config.toml
encoder_arch = "convnext"
model = "encoder-decoder audio transcriber"
dataset = "short read English sentences (LibriTTS-R)"
train_examples = 26041
gain_aug_db = 6
n_mels = 40
hop_length = 160
input = "log_mel"
spec_augment = true
win_length = 400
tokenizer = "word"
vocab_size = 5132
encoder_norm = "layernorm_no_bias"
encoder_activation = "gelu"
encoder_moe = "soft"
encoder_num_experts = 16
encoder_moe_every = 1
encoder_expert_mlp_ratio = 0.25
encoder_slots_per_expert = 2
encoder_shared_expert = false
encoder_subsampling = 4
encoder_layers = 6
encoder_width = 192
encoder_kernel_size = 7
fusion = "prefix"
decoder_width = 384
decoder_layers = 6
decoder_norm = "rmsnorm"
decoder_norm_position = "res_post"
decoder_activation = "geglu"
decoder_mlp_ratio = 3
decoder_head_dim = 48
decoder_fused_qkv = false
decoder_bias = "all"
decoder_qk_norm = false
decoder_parallel_block = false
decoder_dropout = 0.1
decoder_inner_norm = false
decoder_positions = "learned"
decoder_prefix_bidirectional = false
decoder_connector = "mlp"
decoder_tie_embeddings = false
optimizer = "soap"
beta2 = 0.99
learning_rate = 0.0011
beta1 = 0.9
shampoo_beta = 0.99
eps = 1e-08
precondition_frequency = 32
max_precond_dim = 1024
one_sided = false
adamw_lr_other_params = 0.0021
max_grad_norm = 5.0
ema_decay = 0.99
max_steps = 24900
batch_size = 128
epochs = 122.4
lr_schedule = "constant"
warmup_steps = 1240
weight_decay = 0.06
adamw_weight_decay_other_params = 0
Rows from block 3 of the audio encoder of a small encoder-decoder audio transcriber, named by matrix and row number. Rows with one number within an expert belong to one neuron, the router's apart. Each number is 128 + 24 x the weight over its row's rms, rounded and kept within 0 to 255. All counts start at 0.
After each expert's rows are labels from the 100 clips, of 14976, where the router gives the expert most weight on average: "responds to" is what is common among them. Only what is clearly more common there than usual is listed. The data: short read English sentences (LibriTTS-R). In brackets: how many of the 100.
# router: slot weights (encoder.blocks.3.mlp.router.weight, 32x192, trained with AdamW), inputs 96-191
# up: expert up (encoder.blocks.3.mlp.up, 16x48x192), inputs 96-191
# down: expert down (encoder.blocks.3.mlp.down, 16x192x48, transposed), outputs 96-191

# expert 15
router.30 [ 91 166 112 146 120 132 165 132 143 122  94 130 128 146 116 143 137 150 150 149 109 129 151 132 105 156 141 139 120 140  96 117 147 128 114 179 103 125  97 132 183 132 155 136  99 131  85  96 169 174 105 143 168  88 131 133 123 146 122 169 147 107  80  99 149 125 158 124  98 147 153 118 135 145 120 143 102 106 189 115 120 125 115 157  90 149 144 143 129 122 123  95 112 113  91 126]
router.31 [ 95 141  93 146  88 138 175 145 141 117 111 141 109 167 156 157 118 128 141 157 140 123 153 116 111 121 156 159 157 113 148 145 142 165 122 146 100 128  89 140 187 102 137 131 132 133  61 151 160 107 105 140 137 122 113 113 117 141 128 139 126 119  99  97 145 119 156 128 114 168  91 157 158 113 134 190 157 124 166 141 124 155 118 135 100 158 103 143 178 122 160  97 145 158 120 119]
up.0 [ 96 163 149 146 148 153 140 152 111 141 136 102 126 126 110 103 115  86 130 130 168 110 150 112  47 136 127 109 139 171  85 177 155 109 103 128 124 135 109 123 131 132 154 122 136 131 100 144 100 143 146 165 153 144 113 132 123  97 136 120 155 139 144 112  96  77 103  86 128 105 116 163 142 120 147 124  97 136 134 125 168 127 151 137 150 152 132 149 186 118 117 143 144 100 119 129]
down.0 [135 170 137 181 145 111 114  85 149 121 176  97 163 106 134 177 114 118  96 155 151 108 128 104 125 159 134 149 156  96 169 157 139 144 118 110 137 152  93 137 119 138 134 130 141 154 155 136 125 137 111 132  90 150 185 144 118 136 172 125 155 132 154 167 151 121  89  97 126 118 120 138  79 151 122 148  86 113 116  90 153 135 135 140 135 108  75 146 136 113 126 160  98  96 167 125]
up.1 [124 145 112 113 153 141 140 106 142 120 147 107 147 149 138 118 115 111 120 143 107 135  73 139 125 110  75 114 124 131 133 106 103 139 162 132 102 108 156 125 123  91 113 115 128 121  90 135 174  95 123 115 117 163  86 103 153 100 147 190 113 127 132 144 146  74 121 139 118 146 143 158 111 118 175  96 163 167 139 197 109 121  83 139 150 105 155  98 115 109 140 149 135 102  99  79]
down.1 [121 120 112 109 139 120 131 141 115  93 128 116 160 131  99 162 152 134 106 161 130 120  98 120 153 105  71  89  82 119 138 165 151 155 122 143 100 110 149 105 136 127 112 119 156  92 135 101  84 100 177 119 132 139 159  81  92 166 132 120 139 139 131 114 134 158 110 123 112  85 122 120  96 125 134 125 123  89 142  85 146 106 122 158 134 123  91 159 172 130 143 148 142 110 144 145]
up.2 [150 149 127 106 112 111 125 111 150 120  96  92 154 116 105 163 151 129  80 128 108 130 142 112  93  96 112 150 115 121 138 156 143 100  96 131 118  72 130 155 168 145 111 159 126 135 142 109 146 104 147 174 116 132 146 101 152 135 124 141 127  93 107 159 103  96 151 133 154 107 162 122 127 122 113 138 136 129  96 163 105 156 125 138 167 135 115 110 141  92 157 133  96 129 157 130]
down.2 [154 129 128 156 125 125 152 130 143  97  96 124 105 141 103 166 116 132 171 104  98  89 116 100 166 175 103 112  98 140  99  85 122 147 145 151 159 144 134 102 104 140 108 137 110  84 135 145  94 104 140 134 109 172 100 125 115 120 142 155 141 157 121 113 143 129 148 147 107  99 165 176 110 128 131 109 136 135 152  99 112 135 143 123 103 101 116 104 110 109 152  80 138 172 127  96]
responds to: the word "and" (29)

# expert 4
router.8 [ 76 140 150 131 101 127 173 107 143 118 134 200 135 160 119 126 176 107 175 110 112 153 115 135 111 108 128 159 139 125 128 134 171 146 157  82  92 137 153 100 118 122 102 127 159 114 146 114 169 118 175 159 119 105 147 124 130  91  93 101 112 120 104 123 141 134 106 121 150 136 108  90 118 148  83 166 104 151 135 162 141 111 113 137 133 105 139 140  83 129 141 136 153 170 104  90]
router.9 [ 96 162 110 150  93 129 171  88 125 164 156 162 128 127  96 145 136 179 127  93  86 128 103 131 120  97 155 164  97 149 125 111 172 153 126  94 106 111 185 139 102 145 118 117 123 132 115 122 158  98 175 141 113 114 117  95 152  96 109 101 131 109 139 137 147 122 155 141 129 169 135 140 138 107  94 125  77 111 103 150 146 127 134 164 111 145 155 153  99  97 142 130 169 192  98 114]
up.0 [135 186 104 152 105 176 109 154 108  95 110 146 157 138 106  99 102 110 102 130 128 141 131 124  91 109 123 110 184 132 110 136 142  84 137 105 119  98 144 102 118 103 152 147 141 160  89 160 143 117  98 218 149 140 125 152 126 106 151 130 107 145 126 123  76 146 134  93  93 112 116 120 162 109 148 123 142 154 133 123 136 124 132 123 145 155  96 170 173 140 144 122 112 160 114  93]
down.0 [107 134 111 150 118 111  87  96 184 123  82  80 141 160 136 130 120 161 139 177 140 149 164 118 122 165  89 151 147 121 139 137 152 133 112  92 136 128  93  94 165 122 134 134 139 151 163 105 142 118 115 135 121 134 137 120 123 136 109 125 104 110 147 103 137 127 136 148  97 188 126 120 101 163 119  89 118 147 124 134 106 112 113 154 160  84 160 116 148 103 119 136 108 161 168  97]
up.1 [121 103 117 177 102 122  41 113 111 111 120  84 120 127 139 119 141 137 107 102 103 130  75 136  95 139 132 151 161 190  90 135 125 147 111 108 123 123 141 139 147 130 107 133 108 166 140 141 134 123 115 119 135 135 163 107 139 165 144 128  97 114 150 125 142 112 150 151 152 108  70 157  86  69  85 139 151 138  92 120 112 138 148 127 139 153 126 123  73 123 106 128 106 164 123  89]
down.1 [132 124 115 135 135 127 141 139 115 118 161 108 143  90 102 106 146 140 133 145 127 161 128 124 102  99  97 148 160 124 138 131 150 125 113 161 111 127  79 104 117 178 113 135 103  88 163 137  81 119 127 114 131 141  98 210 144 103 136 148 138 138 126  57 145 115 140 142  96 122 143  98 146 164 117 122 109 136 141  90 110 139 145 108 131 156 162 139 109 153 122 110 157 187 148 131]
up.2 [143 149 116 138 155 158 147 140  95 123 105 134 103 141 126 114 115 118  89 111 130 107 153 130 162 150 110  93  74 123 140 118  73  97 132 173 139 139 123 131 166 132 101 160 131 159 115 151  81 151  96 135 152 129 103 135 143 159 103 101 177 125  67 133 120 160 155 135 119  98 102 143 118 107 112 120 158 146 139 130 149 108 152  91 118 158  82 138 121 140 119 156 146  65 159 117]
down.2 [118 127 101 124 130 113 167 117 103 124 129 115 101 105 155 152 165 105 148 133 129 168  95  86 108 135 127 118 103 134 182 117  95 147 164 163 114 115 116  91 122 138 128 128 128 143 142 168 167 127 180 127 155 125  77 132 113 182 124 106 137 100 184 111 141 142  99 130 128 156 125 163 163 150 180 142 133 161 112 145 118 101 134 158 136 101 157 121 124 150 103 118 124 137 113 152]
responds to: the word "said" (32)

# expert 13
router.26 [143 133 103 130 114 135 149 123 108 103 164  99 161 144 117 155 143 129 128  92 124 164 121 130  93 162  72 124 122 106 116 115 158 151  88  98 121  89 154 149  95 160 128 128 106  84 131 131 174 151 159 145 165 124 110 110 156 152  98 102 136 109  96  97 134 161 116 128 114 106 132  78 123 159 140 108 104  99 139 135 126 104 114 183 100 104 142 109  96 125 109 111 127 129 106  89]
router.27 [110 125 127 117 122 160 169 148  68 128 177 104 163 175 126 135 154 122 145  68 149 141 151 138 107 133  80  97 131 121 145  96 178 161 125 123 124  88 124 134 117 165 137 158  95 146 104 132 174 113 161 123 100 145 123 137 143 150  99 100 134  82  95 151 141  92 153 120 119  94 140 114 129 112 148 140 127  84 128 153 139 140  87 107 119  91 145  96 121 104 138 129 116 152 149 123]
up.0 [168 140 120 123  95 118 121 117 175 140 105 128 137 102 126 123 153 130 120 140 153 142 128 151 160 123 131 114  82 136 168 123 151 187 147 115  95 120 102 135 162 155 143 141 138 139 144 131  94 141 132 188 102 146 171  91 111 150 118 145 132 134 103 126 164 130 131 112 140 157  87  94 128  94  76 162 137  81 118 207 110 117 109 123  96 134 105  95 141 161 118 114 176 124 147 118]
down.0 [145 158 134 147 131 122 137 136 144 140 149 175 114 125  97 117 157 134 146 114 122  94 109 112 130 124 146 101 122 111 108 144 129 102  95 141  80 137 104 113 150 168 195 151  84 150 155 122 133  88 122 117 126 107 124 119 148 123 108 141 122 140 109 140 129 138 115 113 189 147  87 152 152 161 125 162 108 165 144 108 107 139 132 146  77  97 109 154 103 116 128 164 151 146 148 112]
up.1 [154 151 160  80 121  83  77 136 115  92 164 103 129 129 140 110 113 129  74 151 126 124 122  91 123 112 126 125 174 194 154 152 134 118 125 129 100 164 148 125 137 106 114 162 136  89 117 137 140 117 133 102 163 129 133 133 151 126  87 122  98 128 109 152 117 105 112 153 105 103 112 132 116 126 127 131 137 108 127 136  93 113 119 142 131 159 106 124 168 109 131 143 147 123 129 131]
down.1 [101  75 133 130 129 167 158 154 129 165 121 127 119 149 116 127 126  87 155 174 135 138  98 124 119 135 105 160 137 103  96 155 140 153 133 130 115  96 115 153 149 117  97 149 159 107 130 179 117 123 133 125 143 118 141 122 140 136 131 132 117 142 148 105 118 165 102 175 134 132 121 133 106 141 125 122 118 132  98  94 155 151 100 188 152 169 105 100 113 147 165 111 116 122 138 129]
up.2 [144  86 130 158  93 136 165 154 139 117 181 148 141 141 126 133  77 122 157 117 117  98 107 114 152 128 127  97 139 130 158  74  99  96 119 123  95 106 110 141 144  91 143 148  89 110 102 114 139 104 143 129 116 157  92 105 138 101 141 120 126 122 127 117 105 132 145 168 126  93 108 140 134 159 173 110 185 109 170 151 106 133 131 131 156 118 117 139 107 115 167  80 129 150 136 126]
down.2 [135 137 141 137  90 131 115 157 137 142 143 143 112 158 100 113  76 194  62 131 163 139 134 121 124 118 108 165 123 169 120 132 157 137 131 206 100 112 155 116 167 116 113 143 187 137 119  87 157 145 130  84 121 132 140 107 136 106 118 146 107 161 134 154  92 135 149 161 122 116 159 103 177 105 133 100  82 132  99 128 118 140  82  90 151 135 127 122 157 118 151 122 126 120 115 157]
responds to: voice: female (88)

# expert 0
router.0 [105 179 129 134 130 123 139 107 144 111  70 122 159 170 113 164  95 117 150 102 149 118 134 143 118 152 109 132 112  80  92 135 157 161 136 123 121 164 137  82 129 119  92 122 126 115 116 144 161 142 131 169 119 129 156 139 117 156 130 109 159 122 126 147 163 169 141 134 102 106 162 213 127 139 107 140 118 149 110 136 149 133 153 131 136 107 124 126 126 141 140 151 143  72 121  98]
router.1 [154 131 107 128 133 136 133 105 158 122 117 151 112 178 117 145 118 172 104 159 157 124 117 128 158 129 148 142 140  94 162 138 119 140 132 159 108 108 100 130 142 135  77 118 125 101  90 107 154 121 137 147 111 141 140 150 127 127 135 108 162 142 142 135 170 152 118 152 122 129 151 162  81 127 134 169  98 160 146 104 133 137 147 147 109 140 133 100 129  73 157 105 112 120 143  97]
up.3 [146  97 153 134 136 102 106 119 143 160 141 123 145 140 133 144 145  95 125 129 152 155 141 131 125 127 116  83  85 149 146 151 133 159 142  94 108 125 105 122 106 107  88 140 153 171 136 162 156 144 106 132 133  94 159 148 166 110 139 154 122 143 135 143 135  89 151 137 104 165 176 139 122  76 101 148 138 123 134 144 134 137 106 126 183 137 120 178 114 126 137 145 133 138 156 118]
down.3 [123 102 133 112 135 125 161 117  94 142 129 161 131 143 130 165 153 122 135  87 118 158 142 149 141 135 119 173 133 172 179 170  87 131 162 113 124 156 125 153 132 133 126 104 162 110 109 144 118 151  88  97 125 102 132 128  82 149 125 143 140 120 136 175 112 127  93 112 121 171  99 125 185  80 105 124 130 128 167 113 147 110  75  77 140 101 127 123 127 142 149 160 155 120  90 131]
up.4 [ 92 115 163 125 138 108 150 121 153 123 128 159 138 132  55  78 124 118 164 110 103 130  79 136 108 167 105 144 168 136 128 119 142 126 150 156 156  87 131 129 135 106 116 114 119 157 123 125 201 152 147 142 150 153 153 127 130 167  95  94 118 145 134 128 142 166 121  80 106 105 100 129 100 152 134 107 136 162 119 132 142  91 149 185  87 115 101 135 163 158  88 111 126 130 121 116]
down.4 [110 116 143 149 126 164  82 138 152  76 101 118 165 150 114 121 122 136  80 125 103  95  96 147 117 107  96 151  94 112 142 129 171 118 136 162 140 140 111 109 140 130 142 122 122 159 126 119 130 141 127 160 117 137 162 169 128 152 145 128 136  85 134 137  98 148 168 127 201 106 136  95 104 125 142 153 135 123 169 155 132 114 136  79 143 123  89 146 145 132  85 137 118 136 140 128]
up.5 [138 143  99 149 140 125 115 151  97 153 112 107 131 123 154 153 118 104 115 121  78 127 146 114 139 128 116 156 119  96  90 118 125 144 114 154  60 150 121 129 128  85  85 164 143 115 135 147 134 145 105  96 158 118 124 125 144  96 164 144  76 122 143 113  71  67 108 112 137 103 105 129 133 139 118 108 167 128 122 133  91 136 110 145 143 101 133 107 117 147 107 148  99 123  95 159]
down.5 [109 150 141 184  85  97 129 127 112 124 136 143 111 142 154 140 130 146 144 146 162 131 203 108 144 107 134 101 124 152 129 149 137 106 151 133 110 179 127 133 105 127 143 123 125 115 160 121 192 153 171 131 157  89 186 142 104 127  89 119 135 167 117 158 151 140  91 101 117 119 145 156 111 124 124 116 153 141 101  86 156 161 132 121 134 121 158 143 129 102 126 117 169 174 123 152]
responds to: the word "not" (29)

# expert 5
router.10 [132 161 121 137 158 142 127 111 107 143 145 148 114 163 117 120 124 161 135  98  98 166 137 148 117 137 101 105 109 169 115 113 135 128  88 109  96 126 135  88 155 157 169  96 100 131  89 138 166 111 102 157 117 102 123 117 101 158 132 101 105 159  80 168 158 135 165  97 124 125 133 140 110 130 119 109 151 116 111 159  75 120 118 155 118 128 171 119 124 140 166  97 131 110 127 111]
router.11 [145 140 133 163 129 126 167  89  99  98 130 165  99 140 156 128 128 182 149  86 117 168  81 141 145 168 121 136 143 171 139  93 135 118 110 150  97 108 130 112 137 144 138 166 132 110  97 146 137 128 154 133 109  92 106  97 176 117 135  96 145 142 117 134 129 150 163 140  82  99 145 132 114 112 130 163 132 148 129 140 122 127 168 126 125 108 149 103 161 131 174 115 136 144 130 120]
up.0 [156 105 118 128 130 111  95 132 143 114  81 142 128 111 148 132 122  90 141 166 144 139 132 131 134 114 149 158 143 116 130 150 119 144  84 109 101 134 118  88 170 167  95 132 106 108  98 150 120 120 173 128 172  76 117 137 125 169  99  97 152 131 129 128 106 140 129  99 118  85  89 122 125 164 152 139 104 136 111 129 112 113 134 155 100 152 168 132 158 114  84 138 115 134 147 168]
down.0 [127 140 147 103 135  99 141 166 111 132 130 132  52  84 145 131 132 106 140 161 136 181  86 120  76 138 122 121 101 123 116 168  99 124 131  99 134 170 105 119 143 170 147 127 129 114  91  95 129 141 118 151 126 111 160  91 138 121 132 103 161 123 138 135 149 142 127 112  74 170 119 141  95 165 138 101  95 133  89 104 149 128 118 124 147 127 108 133  82 156 131 153 123 117 100 103]
up.1 [132 168 137 101 159 152  91  99 141 160 129  72 138 153 170 120 138 101 149  75 125  84 145 115 125 164  81 114 133 158 116 115 134  92 124 128 155 102 125 101 108 121 137 140 104 111 124 135 137  89 173 129 121 121  89 148 173 174 158 127 146 155 146 135 103 160  80 160 131 130 135 157 135 142 121 141 149 171 137 149 113  65 147 142  98 161 183 142 150 125 140 140 125 147 142 150]
down.1 [164 133 134 113  84 123 117 119  95 123 126  85  93 175 149 119  98  95 107 180  83 133 142 143 164  75  98 114  90 109 164 104 144 140 116 134 176 136 128  98 176  98 110 124 153 101 124 120  91 161 103 153 141 147 104 144 135 135 138 141 169 115 122 108 122  98 118 115  98 115 127 150 123 119 100 147  98 144 142 148 149 137  86 108 143 116 181 187 171 146 129 115 131  67 115 125]
up.2 [119 124 116 113 110 142 118 157  68 132 108 134 125  80 125 101 144 113 132 123 117 163 112 145  97 129 129 104 173 145 145 153 125 128  97 156 115  96 133 105 148 130 140 150  87 115 160 135 115 103 161 119 120 113 192 165 142 108 109 109 117 122 132 137 151 133 119 123 150  68 129 105 157 130 101 152 155 124 169 120 106 125 109 142 139 144 151 178 131 134 150 106  90 151 112 167]
down.2 [128 148 145 126 128 161 149  99 130 138 160 133 119 138 170  94 125 130 111 150 118 118 108 128 118 121 142 128 103  77 138  94  84 121 139  71 117 138 101 125 156 173 109 119  92  67 117 149 151 149 161 121  92 128  84 136 132 162 109  77  94 157 144 150 172 114 127 120 137 153 119 110 121 119 151 121 151 162 140 110 127 129  83 164 120  96 141 127 134 130 144 135 105 130 151 155]
responds to: the word "the" (54); the word "to" (43)

# expert 2
router.4 [101 147 124 130 122 155 153 142 144 116 142  72 127 151 126 134 147 131 169  94 106 118  88 131  77 150 119 170  66 120  93 150 159 156  93 112 111 125 163  94 128 116 111 143 141 124 143 145 135 100 107 156 117 111 117 121 153 149 136 121 154 122  86 140 147 129 127 100 154 106  62 135 141 131 126 163 123 108 135 154 147 130 108 139 190  83 129 150 149 121 154 141 100 146 172 137]
router.5 [125 119  99  77 110 118 135 145 145 192 135  96  62 158 135  80  70 117  97 155 122 149 111 102 109 141 125 142 101  94 136 114 136 138 124 141 138 118  89 122 151 119 132 142  92 102 104 157 156 170 129 144 154 109 105 140 121 133 118 117 129 167 115 113 168 124 137 150 136 122 115 175 141 119 110 131 136 100 125 138 102 146 111 134 111  74 127 145 100 137  95 115 121 155  68 122]
up.0 [166 126  96 144 135 135 135 135 158 130  84 122 145 107  85  77 141 137  88 117 108  95 102 178 105  87 152 117  98 160 104 124  89 138  61 136 128 129 142 123  82 109 159 152 151 103 143 122 142 104 164 130 119 113 134 119 113 106 125 131 114 152 153 149 139 136 106 146  93 155  96 126 124 165 133 112 121 156 130 120 121 129 139 120 105 123 102 103 135 136  98 158 128  92 126 119]
down.0 [134 111 116 150 103 149 110 114 150 135 105 148  96 129 123 149 146  85  95 122 138 153 126  99 155  42 113 115  92 122 123 138 145 113 141 111  91  97 142 122  99 159 104  99 152 166 126 118 171 106 135 159 107 118 150  57 153 152 151 119 141 122  93 147 131 121 113 117 113 118 149 124 119 123 134 139  78  99 132 127 112 152 165 113  84 144 111 158 130 125 170 112 115 126 171 124]
up.1 [143 148 177 131  98 148 105 128 118  93 124 147 120 152 117 134 126 141 133 134 108 125 151 102 154 138 155  86 148 151 152 126 134 129 131 159 167 131 178 147 120 127 148  75 137 172 110 127 169 116 152 154  93 143  98 112 112 137  99 138 100 119 161 142  84 117 105  96 108 166 112 151 118 120  78 159 138 130  72 127 124 112 133 118 118 130 139 188 127 132 169 146 109 122 115 160]
down.1 [153  79 143 104 124 120  97 119  97 128  98 145 109 142 121 115 147 116 123 112 143 137 152 179 129 103 141 126 120 149 137  98  97 153 109 144 133  80 186 136 104  97 115 100 146 155 131 120 167 111  82 160 122 157 155 134 109  97 128 109  94  97 148 145 176 108 116 114 141 103 113 134 131 147 140 175 132 119 102 133 113 100 173 127 146 127 116 111 124  97 140 138  94 123 179 134]
up.2 [149 155 105 106 149  91 110 156 141 136 111 135 166 179 128 155 165  92 126 106  77 113 108 141 137 100 153 115 113 120 128 154 159 130 107 127 122 128 148 114  99 104 117 105  92 108 120 124 131 154 140 152 131 127  92 101 136 117 100 131 107 181 136 159  84 144  86 148 141 154 138 122 122 131 136 131 162 114 176 119 114  97  85 129  87 119 104 134  77 124 167 148  85 130 170 146]
down.2 [162  76 126 124 105  94 130 144 102 155 127 131 155 108 108 112 168 125 115 140 103 115 126 113 121 133 139 153 155 109 160 132 131  95 101  96 139 133  93 150 114  86  84 132 173 145 130 110 100  68 109 125 144 167 106 101 125 133 175 120 147  79 142 147 139 139  82 123 115 151 161 107 146 141 118 165 101 132 135 126  97 159 127 121  86 122 146 126 135 139 148 134 104 147 150 157]
responds to: voice: female (96); the word "i" (40)

# expert 9
router.18 [109 139 100  98 101 127 123 126 147 120  84  93 127 135 140 127  84  93 114 152 121 120 141 118 123  85 166 139  96 143 118 135 119 140 122  96  95 156  94 152 161 102 105  70 110 115 146 145 174 122  93 150 136 140 114 124 125 169 181  99 124  93 121 143 149 147 122 133  94 107 137 174 176 145 169 154 109  83 125 129 131 113 142 109  91 145 112 123 110 106 133 113  95  97 152 127]
router.19 [121 161  86 112 133  80 120 100 124 129 112 137 102 152 128 135 155 137 100 152 111 100 173 125 152  76 155 121 111 135 140 152  99 170 140 108 101 144  75 155 121  78 118  86 134  97 126 131 158 128 132 152 147 116 135 129 103 119 131 103 108  96 137 174 149 174 111 105 136 113 162 112 121 130 186 106  75 153 106 111 124 181 168  93  80 129  94 126 121 142 161 171 102  64 130 149]
up.0 [139 146  98 143 129 136 142 107 120 141 125 110 120 189 127 111 128 100 128 190 137 149 133 171 184 160 156 156 110 129 144 143 115 119 141 111 138 139  78 123 107  82 158 152 102 136  84 105  90 139  98 155 125 116  97 177 109 165 110 124 103 121 136  99 150 125 117  85 109 118 119  92 142 108 124 146 144 123 130 159 151 114 124  91 146 148 115 118 135 110 131 142  91  92 151 134]
down.0 [134 129 127 107 157 136 122 164 150 138 133 123 146  79 111 146 118 168 108 131 100  87 161 114 106 139 153 188 133 123 132 131 151 103 127 136 119 135 126 153 122 117 125  82 119 121 128 127 167  82 185  89  89 140 140 122 164 132 144 137 129  98 109 101 108 159 137 108 134 173 102 132 133 141 192  93 145 121 144  89 136 103 109  71 158  74 148 153 116 120 120 116 135 130 142 149]
up.1 [117 156 104 150 134 101 186 119 157  98 139 153 108 130 155 110 109 155 123 174 128 203 134 158 139  97 139 125 124 127 149 128 178 121 103 103  65 125 128 163 144 132  90 105 126 112 157  90 139 128 135 147 136 159 115  98 118 101 128  87 168 131 183 109 135 121 123 138 115 154 105 118 156 129 150 158 126 156 124 145  95 145 111 107 123 138 130 142 151 139  83 147 129 143  97 103]
down.1 [127 118 130 129 100 103 128 144 104 119 132 119 138 142 159 113  87 116 102 102 122 120 158 113 155 142 123 144 132  93 120 104 134 142  88 123 113 125 132 163 126 119 114 112 163 104 134 117 123 148 149 124 150 133 147  75 192 138 123 142 101 155 147 117 141 133 106 110  95 153  82 125 113  84 158 141  99 123 128 132 164 155 155 125 145 157 139 108 129 112 138 133 138 105 115 147]
up.2 [ 92 123 166 108 162 152 112 150 113  84 123  95 100 127 107 130  67 144 151 143  99 145 158  94 144 130 138 158  78 148 130 124 110 106  99 115 144 139 129 114 144 155 150 135 175 118 175 148 151 123  99 113 124  90 132 153 104  98 128 147 155 137 132  87 119 127 132 144 113 123 106 107 115 147 156 106 144 143 136 190 106 144 121 139 111 120 149 113 138 108 106 173 116 140  90 121]
down.2 [170 135 136 120  95 138 132 128 102 151 133 111 171 119 166 152 144 114  99  85 182 143 112 144 171 119 152 132 128 128 128 115 131 112 146 102 108 147  59 139 157  98 108 142 122 122 136 141  99 123 171 164 144 126 109 139  96 110 145 149 111 161 115 127 124 127 114 138 124 110 102 140 126 147 145 116 125 156 149 129 148 119 130 117 145 147 142  93 145 120 138 119 134 165  94 150]
responds to: the word "said" (31)